config.yaml
embed_dim: 128
text_encoder_fused_qkv: true
text_encoder_qk_norm: true
text_encoder_num_experts: 32
precondition_frequency: 20
adamw_lr_other_params: 0.0021
epochs: 125.8
Rows from block 2 of the audio encoder of a small contrastive audio-text model, named by matrix and row number. Rows with one number belong to one neuron. Each number is 128 + 32 x the weight over its row's rms, rounded and kept within 0 to 255. All counts start at 0. Numbers have three digits each.
After each neuron's rows are labels from the 100 clips, of 14848, where the neuron reaches its highest value: "responds to" is what is common among them; "lies over" is the class under the peak. Only what is clearly more common there than usual is listed. The data: synthesized solo parts of chorales (CocoChorales).
# fc1: MLP up (encoder.blocks.2.mlp.fc1.weight, 384x192), inputs 96-191
# fc2: MLP down (encoder.blocks.2.mlp.fc2.weight, 192x384, transposed), outputs 96-191

fc1.356:121131135110162125176151156129113151146111133156066196112103147166152149134200119182169086206112146122139156202152150169124105081083077110115094186139148134094164154148143094110095126126129122142123126147154087136173131117193088083113092135165145123124124146091183109125066139101146131150
fc2.356:163096033113136151041153072142118191125141075137109151141155107086122118097097100104100160139140082127094122097094127077137131125106119093178101151142093096166149132110145100131098081083129116049155080150144109142087115129112114137190126094168146115171133090157194141138104123090116158114
responds to: note D#5; violin; note F5
lies over: silence

fc1.143:161104109099116116085161024093161129108145121116121138114029123157128154158086140116150093099130192151143148134086106118124122126133116165125147088117156093122089126116135129126147108096149147091126126228157211117146154077162120168112133127120139113084128167141154133087087116151118114055
fc2.143:133087202118155187090195155155118092140124173089122159102142176157189101142116130138099119132120137110134139140079131172115115078138118145068098083133091090108171165133105194127107136162087094144146122150143163109159117099177085141094184121075131116107135150184141114130107116156158199116
responds to: note D#5; violin; note F5; note F#5
lies over: silence; D#5

fc1.19:131109051080156112189092152091108068131119102164148139133135047109081145076136126128197109164129123139148142124094192123175139146171109111180119146119132132074107127073104142153114058116137188174119146111116139183120137108149054089119108065144100156138152135151206182109115141132140196078
fc2.19:118188141159136084107101115127171178156153108072161121123167084093126117091152101193170089145168080156145148154115111092127141111017123121135151113102127145098136127156115153132082123113115114123094130152008135101100111134122083079123064127074134088110102171127112135063103124170102145128
responds to: oboe; note C5; note B4; note C#5
lies over: C5

fc1.61:149136126114096128092140159078097107143138102190142173097131137142094146103115120092121118149044102143105133125107109090112065162079154173092124132164089076138128112118115141192081110147145157107132132135111100102146113069150119105098139113131182117133086196101122115137141168118073129038
fc2.61:107163050110095103155141134143145158096223112185117110137112152101099155062132157131118149113124145079103132126082117100137126097135137104160115145095147115111137119117161145205138113163069135119142096144093094121175178106117085092131134140133186145125138144182102127097133121086145121122
responds to: note A3; bassoon; note B3; note G3
lies over: silence; A3

fc1.252:118109129114105125045087116081087160108114163119071131142148126101096082142124192171090111105133095098072111124158188136139100132122144122114107087114122117181145121106084142125156088130168119137079109123116112148167128136109044130147213101049138142088157115083082110144148145093162205148
fc2.252:174147123116066104100154104157089149120179151108113139193108151186160112128212067107157096167101108109147110164127153160090094170054116126140160132104116081089111091129133133112133127128127172099177132067076143146152128114097118131128121152041125105081162130077098085155131120107169105131
responds to: flute; note F5; note D#5; note D5
lies over: F5

fc1.312:127080080099142116080158079098154097126110106118163162134064113110132114056095149194111195142132124135082141134161127108088147102109160107089074132128131098143169092114122096097148141146114112160153171062182132103118151103076091100045153112160195176085117149099137108118154127126103118082
fc2.312:178129109109176134081133102147092104113133116169168099114142189143143103151164116187215168142111127156093111097211144139063161138098124138123106088168137153171189155129089148164169101101121098169120120129101152066102139144195192121120133079132100164106145122184137152096124108120121154159
responds to: note A#3; note C4; cello; note G#3
lies over: A#3

fc1.187:150122108080149121111129090137158145142146128129124170154176070104114144108170152104123169080172134086096122078113155144132094127102061144187097055149144105130070123140141118057156157160106137160130122166136128106118147124148114192105145134123171168184074168139145105090140094148091131181
fc2.187:157119134108141135150112147159089136166138104122137085120083087141077150153073162149180148138107113067146129112149091112114158150172107116068105167049141144143122117180105161100069133114130103091148138094145126169140097152109152164121165156116085152126133182134028122116140108152121132194
responds to: note G5; flute; note G4
lies over: silence; G5

fc1.179:098091141135165100139103204105148183119128105170158142097154176154084127105139160120151073059141086136163179121134174108123101187179154078126087129114142099177097163139103109089096118107173121103127148119125211154179141141148146092152181126063080115058157102116096154133165147098154148163
fc2.179:147105146131143149178104111142190197138169153141100085140131152159075106111151093195097075111099110113124098029177118122122074138098065077087141152090157210154150107148185096114147107100132092134120125132083103056104104144170166091161168101167161143113185074128104046155137149107097142139
responds to: note G#3; note A#3; cello; instrument: bassoon
lies over: G#3

fc1.62:252192121143135148160116140173155116078122157148137093122115117165133000143098131163152167147149125162123144136101145122133120117184113129145145099142118091118103153192138117128149148077138123143126138082116118147141154128152154156066105150146138147112116116154150132161137178157159101155
fc2.62:138135231137172134140136121073134111093126080160101138111145120139109130107110145129143130134200170145103146117134132061136099107129132134137151141159137111129116121145137130154189135142086088137100152098155109132106076140136097110128164128158078129130093153119150137137095086176151141117
responds to: note G5; trumpet; note F5
lies over: silence

fc1.117:123124119118159095144170101143122093135172119134111133120136120090144132117147088109097124127095130137087123098129144123142123165117048111088045118116108126145169137055141159087122140053168127094111098061132074118129132099119140128142114121155209134148151124211128123143126108058166132077
fc2.117:121125148081112089160107106111101145146155063104097135144072146141101137112132145121092135093153137144059104098120154102130117145112108095108141036079111095177102100120147116087150138149061135115146149077127104093122130156084136144112143128132160102201161172130085108122104117154168134095
responds to: note A3; note B3; cello; note G3
lies over: silence; A3

fc1.98:121177060061130104098149104066127126127136071161123093105168165095072092122142158126181105092114123170115144080208078166156151096101125131156137062139130133101130061093174183152182140158154137151170054135132113093120115148145131154079114152134094114181138123165140132121086143149126166120
fc2.98:170111136109191124095059121141165109089077120104124125136162124104159109185143134185150151118163114060129085132117120091092131127138127115141020144174080124121150153162167096109144093145137105130169120115113107134088110172153113116141157116043119103179126110138082142157166166077103186111
responds to: note C#5; violin; note C5; note D#5
lies over: C#5

fc1.140:114089121082153139121115104075125086190120089125080180153103101147094115121122115067106100157126154139152122126082121146089111111074124147164158130141146125146137124143149153118132126115132175176103165147105144186087087059090181153091141078129130150113157133128095171027142095144193165119
fc2.140:139157129146086141096183085167145133152129157090111133154144151097176089146121135063139125127198211186145128069109094150066114090156131168127194114067138055138125153129110088124108108141120117111156133150211084130094177126087097176136076153099087080140133098068169138152157097144117111105
responds to: cello; note C#4; note F4
lies over: silence

fc1.30:149150100050111137127112089163148106072133147105115095123052107127081157105154158174117085156084180084099132102146129160108167100158058116119123134157136130146088108116103151185106137129118169110138145194111074142172125146095129110116097119113072107158148132097111170098092046096116116082
fc2.30:070081125205180122143125166081130132127098120131121068106131116210110093131168098146072137158145129105136151122140099141134134166132126141141131105095142103124129112155079135081093168109104122131119150179119163151142127169163141101131085130145148074150124216128139121119108119146161135069
responds to: note G#3; bassoon; note A#3; note C#4
lies over: G#3

fc1.213:160115072049141177172109134136128143125140138113092182106099155123138142101129091169134139159121082105152125150112083114129209085129097142094111112121135168169162131153119105109065115115078147142093106115121063211146136200101156093099141135104137094078154077082101140099129170117118138135
fc2.213:068064149149102108125113092172146127096084087148096175086082147187157164144201085132095168126144119095124102156157108088141117139127154157117172105119184147164128151121100109132079141124138129160155066101140090141112094172114116124147080112202120034211059141138197129132149167062121051095
responds to: note G#3; note A#3; note F#3; double bass
lies over: G#3

fc1.35:126132146134151116105111135143157132172139131164110108102153124120061191089135077118097163109103047108100110095161133098120072070125197146098117076138162163113136090181122112184126159075205156139148150149167115174108155119153124136124067126115118164159132124136141127119098111181089129130
fc2.35:129122131140131142176024153129135085146134096162061139158143156188158108177058142165061067140121070098136045139125123130096174180151123145153134154150138135105132129156110116151105174130185140090105176113098147093150105127142090163126147131068156140155097100107089143124154154152140164180
responds to: note D#5; note F5; trumpet
lies over: D#5

fc1.229:176164140175087127121162154153158152104102188180193118158133127134193068128155132186162144127142080124096101122209097135176084110140108185068111142145170004165112077153134117160189185174176172128115086128130179122110142121128110170077072121155110121141135110133136122152063121131200173148
fc2.229:112106090132137106086146117077114190121118165129141125124146133134139148118120134131140131159132188134153121177130076118123147167154153143089132109148123111117124142134137129139159058149106129110090116102096124121131114118155127113170207123181112167201084068087134093168175073102177179139
responds to: oboe; note G4; note A4
lies over: silence

fc1.26:127105145145198151141147085080099095138080146077144129163104137126103110136110112107136146139096163147158169150131068091117106186148043182137135088158067127151173130098125170103127117043135126123127112149095129168138140123121121115098126129109183129127080106177113143184151122100139145140
fc2.26:112147134121144093155147146158124144118089128103149128153181172072035136126095104093110143143084166154072141105085150082109142128085193133108133106128173122091135153144122096135155126105101119103106176104143142138097108108159139121107149138165098085071103072077105157147120094155141153084
responds to: cello; note C4; note A#3; note D4
lies over: C4

fc1.369:104095114121137095129166219124126142108070120151133160158172112136134128120110122137145043113144154073138095149138145123109167189091124095103062163104093098141127106152144117127127109114142130115097122142096145156139194187168140134111141124120164133073168133081151099139146155151154120168
fc2.369:153095165099154158145110146087180126119124074159135137139163118142153129111168146118022117131118146083101135122135107126108171081161109087125164154085138109127157123084146156131139083130091123174083188121102111058106163108154112175100125094143097157099140126105131090158139148104102134173
responds to: note G#3; tuba; note A#3; note G3
lies over: G#3

fc1.99:137185067071087164122116105130112129123119137137119097167149138170106171105093123114144152123232134094149154123159134149092147126081069126183130100110169138154080089130145144130106150180060102113117149120102110126166148123088155120100145122095126095192128100076147148180143128144152124160
fc2.99:120150143127171151123094105142107138138074155144156112122130123051108108159134100170101114121122104101060132150127099085155119151159168121134095167144130134048120175105146095120126151075123123181202156082102125190113108124074125180150113162118101090109133180176146136157079178132127134121
responds to: note G#3; note A#3; cello; note F#3
lies over: G#3

fc1.226:154106133155155104141102167086132110099112135179106099141083134116164144182103089135190130113104165121176121146116143129148213079126108168142151189145089134118156177151133121130184159149165150175156107083130019126115132120118132098110145123135106062101127148171134128184131123136144084153
fc2.226:149104124119131173148121124100111144133130097043141148138183063077168101140174179137192129109132133139081112120159153128170111080095096118093134130073100120106128159118107112166155147111182106053127124184145129102120150138163137129150101161110160100196167079119105125140102113133175140157
responds to: note A#3; note G#3; tuba; note C4
lies over: A#3

fc1.176:093041132060201147134138100117156124086109142125111181124108106150119119072112152131143135101111143067109129148126130124116138123142127098109068179102148102092184090153080127139143164129150140151113126094194112131110117115103137115153120103117170085119025126126118100108077086115074115192
fc2.176:178123114155153124062161133148087181134181072139129154144155128133115149088147141123113156120068161154087094117168111097108109136084127131088108060200184110153137111083155105103167155165169138159140139135118113093124137131158181133108090186134144110138122115139132119136129114078145153070
responds to: note A3; note A4; note G3; note B4
lies over: A3

fc1.36:134139074123109108104121076108124198151074141085079146107124079059146104104096133130174054147114138118128152063123146131145132119140123089157100150074148101142151125117149153107099112116213112196073125073189125089141097153120156076148124161108145159117106093091103209110146100116200158110
fc2.36:176122072175143176138123113139118098186151139135199133088135160135060056084160130169113115114077172112121112152130176178115140129112114148122142099187117112129082166172118137119107149150123050084129121174126123124099084145083127129092142117100205152154130133130136125140119164114135165145
responds to: note A3; note B3; bassoon; note F#3
lies over: A3

fc1.71:126158155140100168099134149113129118125024129114088150190129144136078161171108115076109129149082105167129130095070117160127127108119086115126090185109136141129182158142135136196122099142080130119089161140097105133124051137102130142131158101128107097140142117096111131151122157136175122090
fc2.71:144125166125089131199180062129090083145203141139133154073157154193127136155145123163106105117137104141130140147130143129171164114132146104133146146095150128157120143144105124162146134112128113227157068105119125150104092113088133131094118076097182134130139173146135128110126140157142121130
responds to: note G#3; note A#3; note F#3; note B3
lies over: G#3

fc1.316:122116073089143179138116064108131131072194115104176093074164112120106120169114110117139121181135102109146143125129102121120156134155099111123100075140160119139089099107091149098120065126136117159097067153112105089139126085104118120122126103136121127078129204133107119106192097128088111070
fc2.316:176106074063130136111110107138117120119117124135105134153170127058091151092179125144108163135113090133255153135141145115150091127124172155169161198156105125156172129142121095109088117098072140115180160143163122109212165116102121129102105131140087199080133128100144145083138113058161123162
responds to: note C#3; note G#3; bassoon; note F#3
lies over: silence; C#3

fc1.86:122140039133126126171135076084150110122166119108101136153102072128147115101192107045091153122177075129084130117134205131100146120179131117090073124118155057101100143098106150154102099154154145145103102140116111174079157168135174175085161082140114136113135129137074130103170126126181158113
fc2.86:148167172077091099146098138144082117110107115113096092109134161128130137110184166069171119150139128171107150160116103116111107126185113165130210118133149095120160145098088077116148137114146105167164117092250133113161121136150142150133092156114174094200115183080062199149131140108100072142
responds to: cello; note D4; note C#4
lies over: silence

fc1.110:179098112116153131146087148111158071136132149109123163122153052157132131145175137188173143104130175155126131115141176119214106121163134179207110137179109174098125175105142140143065078111147150136160163131092114144172146134166045039133074084118114134121145152134103062074155172147183161109
fc2.110:082145162117124137135131117122087148134114154097181130154173109131118138132100146145123190163170134205158156168123065095159127138093101096129111130056223120110138107111102171149136130150141147151108163119066115104210118129188100125088067101180139099149157112140176200066133069113100151133
responds to: oboe; note C5; note A#4
lies over: C5

fc1.243:152140098095128061120140158095116112061150108190091127108166087146145100088176059112111145145141143137038115185158167168050087109145154143077149132101144137080102129097162160135095149168149153095125139124127090167115134163167168135154179084180074117145128139149118109100143099147153082100
fc2.243:124128120168094094177095109167133146131118183105132167104138152147102123107135205099122144160125151187140170163131146087193156116106123104167184122113106080138106151096167118100129091157102134090050129125175146164140079120149166159117089214097083120176124168167114162086110145143126130136
responds to: cello; note C#4; note D4; note C4
lies over: silence

fc1.331:155155104077106135128088157070118144116158077185159111120122122107115156109124114126092156182212111127144141112156127154150125147113075034137106140176157151105012142119119137150124110132102084128126168110128136153144119111117104203103166115072118131176114099115118102133157126106134125093
fc2.331:121126092023163089129096103166124156137086088120150125073076115143095121133197108114106153130140156123158116116125129108107128147105172100110151154117209134158131125129071083103086106091195109161122166112162155099201150098110105070133165168154135063152104132105121123129143165165091144165
responds to: note C#3; tuba; note G#3; note F#3
lies over: C#3

fc1.150:054117112133046112155135119176121098068195116123106087088157114134112083142161135100143065132136162116118151116123135142126130156099125120136126118107205070108124137052140084107148082053135113130112193093166133172135119105099086110051050109127165131186065144126134110126148083151135109131
fc2.150:136127110093123171051153145168155103083135122116148105102154156049090149106092109160054144093132120031101164092162050140156129113133161143093147152166147148106176146167095070127117104132119141155132115126115136134080145084111144192102080055160116099139184107140105175122139125083163143120
responds to: note B4
lies over: silence

fc1.339:087174072066124124134126094133119126131053113118143171054138154159157195226113129156137194133137157140124126149154179110104116092105148149136129088143156124139088137093146131147126119118150121088179121120195207139104103106144143119152120120134137137113069138173142094110150132155165114149
fc2.339:161172122120133088083183074083156156085068113112110134159187113189122173157121101100210182116169113122066060133109121116118136138133126119165212100117171161188131087085132108134127097075133125195110094146158126111071126118087153140123154122054147141155111095096097115114115128142127138135
responds to: note G5; note F5; trumpet
lies over: F5

fc1.383:138112120105115132133131135121159097142127129140118152161102135130080152119107154141130217127164116121101098099186129141149145119129207115099145107099154108121140125118115135165128132092077115107141151061161096174114124188089140143141119166141112153122139052125134120135115101085115134108
fc2.383:110140137170135156143194103125128148114136185196058183137155126140179123119103126156127193103097110150112114174193127164101146172116049108118177165166113124127127143121153132107140095163172148206119145110128137178113154050139089135118173116045097089132121167094160152133151117152163079099
responds to: note C#5; note D4; note D#5
lies over: silence

fc1.166:129094095160140105152082128130150091114128176125116133102149148105131130096064144170136063106087155113127108105112114106111051104125134151132135120123075128128053149136134117144149183132175149156113155143101151127069107145077118167083117050075181123102103172203124110151217115081101112084
fc2.166:129130105165116183144126185080122144138107135135089126089107094140148107180140096156137121113111137095191179146114112143137099160118123100163157181099196141150117145087132070161106158109141123126111126132100123177133131138139062175080108164127126138145130131164131142049075170219098105153
responds to: note D#3; bassoon; note G#3; note F3
lies over: D#3

fc1.3:196129108132172118096102121102103102136156101159142101109144131070245117125124122111124170069140206116132091121148152131152156132122162119163139130161152180158095092098133123146143134134215134097137125124136023156154123142154113175153165137154122116145160122194124116137105179148158105128
fc2.3:133095107135133173077173146109133160157133122103086125109174166156188171141150106129124132153098125147135140181104129112099136098099087086104146146156113151150186167115095142139125140163150157073112109095118145119084107134093100152116089138070088110091120075134091067160101184126131107146
responds to: note A#3; note G#3; tuba; note C4
lies over: A#3

fc1.67:170122103221183133108100084096118128124085124109133090047083138110126143092116102089165074120097156129100160104211129133124098152120156171095125136144177095156204129138135166121125124097167099148179116089123069138148159120115116181110144116144193124112111080203117150143098054117118112111
fc2.67:130132146143099096092190179117115144183148118117151132135153080140070110147106123111145119124109132134115113128146110143109092128106156136139149156147175133108163154153135156091159083123149095099066157124132118123067151151088179131125113136105113164187145056164104129148031141082136140110
responds to: note A3; bassoon; note G3; note B3
lies over: A3

fc1.100:143112073129147149112097111072133105075152179141080103127168111135150141101136141211119085134134122117109095083092120138079138112156064130147139115060118119163147101088160171161119144123125123105114139111136109179106158091059055154077188079100084187160088159106162098138162158129108095108
fc2.100:109131095140104128104121152134142149097131186109149159133161157131107149136149015155116137151179153072122172094150138145124170138146146131085231165133171175121129129110148174097175132135092128149138168136121110148207153096158085126106140080147160138127093158132137126165103205165061129121
responds to: flute; note F5; note E5; note G5
lies over: G5

fc1.38:181146091088206082136104063168117134118114134144146098147070102201147102153096152131172124185139200142105135082132139130093137093177138117142131152097116103140110104134153125120134091125136107097090102116085171107159076147175155140064173150118091115150144153115118170129048107130126098162
fc2.38:131135180155095093171126104135134121111104178122133116125132167096065052186129145159161101131117168148112123123072178156090164109186099160127114171136194160157116121124162120096161134141092156165102153146147085074138127133179137108183167143160105115073136135137175048123169124145103167089
responds to: note D#5; violin; note C#4
lies over: silence; C#4

fc1.380:124095114133159114079177094095133108094142099127088079156144138144100109123079095151121112145132110071117108078111083151147149126125139121213171189148121156135130167118135092063139126103168157136132176102074101131123123125092132110114096131154171078198163107102144108121179190136119145156
fc2.380:102146159120116133136130144133159120136130133195156135165158149112149125150012139183132093097114168120047169166096142144133147089170087149148000112124131122147113137127165173076130119077174141151119112152144137114217104155073127128142119096197112198114137204149124149122136094066139098125
responds to: cello; note A3; note B3; note A#3
lies over: silence

fc1.239:099172153103152165142142122120197106126143088126152157097200110110163026154166103148181148134130160165124108101116147142144127158136124110157113130164142104110121081174087095146133119113127176137106136112141153186122124191116096101060146072119183135149123164120190161077151179140138180087
fc2.239:155122128143180153127103113119093123123115120123129145108130139123143036109126084157141108110203114113134147088161080153186081146084127149107122090128071093111157102153138140125090076083111142105078138112100045137129095144087141184185106108101071117123177137084111090179079073131127072061
responds to: oboe; note A#4; note C5; note G#4
lies over: silence

fc1.46:098097145099078145161117141135149106163194124164125155111117101108095077104143126130150141119074122183129075137123071097166192127136139110126089186133158157159116133178139133106108117096103165162152095115128152120085133138179141174110160164127199093102126127071135102118154112135175142110
fc2.46:116161193130113124125178077125143111105181120138134128110177132141120052176151151100137101130129117102123132133118121168179090159136114091140083095180149093143141141139117117203142071133144128117104115143130142135112012146139107147133138186076077098100152123093178117128121117081151115157
responds to: note A3; note A#3; tuba; note C4
lies over: A#3

fc1.313:163122161159151110123156101089159119123152175103118094148081126166159125153120135137143100180131118173087155121202135131120198109106159100086119078142138165109191116129128142143171133094206151108061131121113095117122137139089115098141151102139177074123151098183167118134106149126102125186
fc2.313:098123162136118134131210178081107109064140125142156184102086126125216190194118163127179143111153115152162100153118132162162132044130137113105172090155141133158121160087077134128132132132127118101145158137151090141188120073095162103129127139132161082126082141140105084124101174072102139121
responds to: note A#3; note G#3; note C4
lies over: silence

fc1.109:153082138129165107083148184150097099112148102144143035234114110185141107136125110127122073127140063084196164116106131132127069114133149127088159091133101107109188081169144164107132122112118133184092099181205146173177156140102087117107099148144132124181121118153136144157102154127114139055
fc2.109:098112158079192102107133087154122158163143131118160101067118149103146134108150103130100127149177064139139130103133140136092144059143085168143123106186103142116050073092168149119161139150129124048115144106103102080078119168105154110106121113086139147146084113137131120145152091137131191057
responds to: note B4; note A#4; oboe; note A4
lies over: B4

fc1.136:142144122132150178120147129151096103137112056082132207128098144080146131115103103167145145139074116169112151134093136129109196165107154107109055148150152119125150128112133130152141211098173130197110142213158053156135162168119159110141095156118130140140119136233156119144164131095087161118
fc2.136:135160137115127138082138178132134122143139130163114130105110093129118116182109126149194113101084167110096181127163129142103111113113135149118132104124133158106119113138118058194100135133158109129126157131094136122147139130128085117175063142079148070073083148130132166169156133195071140092
responds to: note A#3; note C4; tuba; instrument: cello
lies over: A#3

fc1.264:097138149165116161094115131044100177049150103203163107101122127092133101113115079132139098079177104187115125135122151138102149133068117115149114143200139151100070202096154139150146141132124120096164097133117113168125140143197057142148106121089102168144039146118169149114169153108142116127
fc2.264:154108121125115140201194098136174106138141136159120151123114148173092088097196121178143112111208154102143112131133106114119108138128188148076169175120110129153135110099122164097126130125208089131139095102113122100145140131158119187134122101090122152084211143172070166117143143162112122062
responds to: note C#3; tuba; note G#3; instrument: cello
lies over: silence

fc1.351:097143103192146141113124098148140121092146138090151165077125115068114187080090139122125109101131108125116113121053110066107107095140057072158083112124081115108153129103160152146154117125067086123093110138143115132128197146150088089147145117153128174174093087088149171103128125130147124186
fc2.351:077142222111081114170127078126117190141108156153130126169131117173063126100192112071176155137108133120131172154113119131084154187097206132126099134126134133134129109073082102099081237117096138174115106073171106130130109174153170104143118169115062118126109150095064098102097123145095155156
responds to: note G5; note F5; trumpet; note D#5
lies over: silence; G5

fc1.170:161135136135138144136163126138092124079158099128128183133124125079195100120142118130106159175151186143042168078152161123126094126133140163130094219160143129121112149127148133129092129154097104164139093127107128084151112103171131088097127139121126134103153120127088197085119141087103143083
fc2.170:141100133129167134125069150138108177117145202140149123107113163122145165170125118130178084126129158065125095141096145137196180144120157127139090178064135090160106152104060135178128104084107139138174148135092176096160121138099069112140113123112141123096210145100163105085150134113150149189
responds to: note D#3; cello; note A#3; note D4
lies over: D#3

fc1.307:152105112124091092107110187151146150113163131104148124102114147099083163095156092103150150183118094182125141132121103122117073103107111107102170222206173093100149090082148141080097128093091107123067060082166130173167121082150116081108118128085131054076079140096134096150092114184087143128
fc2.307:129146098118125162151136092128132098126161106113140102088076146079111144115139137118103046085151149100119120122103146123144108117111177116144140089138081119090122119110093107088115095150160093161106159158171076228087140154124129100121117133110149152155135149095101122112088111104094098132
responds to: note D#5; note F5; flute
lies over: silence; D#5

fc1.145:112144155122103155121132127092098105131105123083059170198113124092173170156102080140181133141088129103155130098037148148129145140117164139123148096141116113108155087134137149171112167115193179123137153126131083166085117106122127092124166140124123123139123168143121152124226172075090125169
fc2.145:128136141159164116094212124023109111117195170197139158149139075113119134138131127120155106118086174136114147130140156152158132126129101115104167090140077126116142106183167114147148112109166088088130133079141132160115083166126118113084169112137119116103131111174187169158160146156158141090
responds to: note A#3; note G#3; note G#4; note F#4
lies over: F#4; A#3

fc1.159:123153076123151129135178089105132099156106116148167227193184133146131166080116064131165096190062114156120133096146162095119129121139121166141184114120169129182056091149133124140153089097085128190113107092129126169126148164151136182132118122130144162113122145140144116113178126130138145156
fc2.159:194100119074144106133085075120128112093144127143118145109158149102133124089116143107144168107106140158155119077108123150069114113071108123160131184138133153119135131101168145137146096120183112101091129129140125185158164108070163117136138147113142129111121167152102153103226150125103120139
responds to: note D#3; tuba; note A#3; note G#3
lies over: D#3

fc1.32:154099120120081090122116123110112134134072113160131180022147141131156118139175166104115155092123130138145148172159121132116039162156099109087092127108139159175068100122124162118090149148069114105079157135123235161128114137167129096117182132127178080120125121077156096131122162165142169124
fc2.32:194112083167121155109165129075138147153107136085141088108115152128098155118102116109128096099124102157144088087115167171168120149125127094117093088146171133120114150111048141187136123147173137192180074119104102155095085138132092086144152091100128095117121099148092146149066114071114061127
responds to: note D#5; note F5; note F4; note D#4
lies over: D#5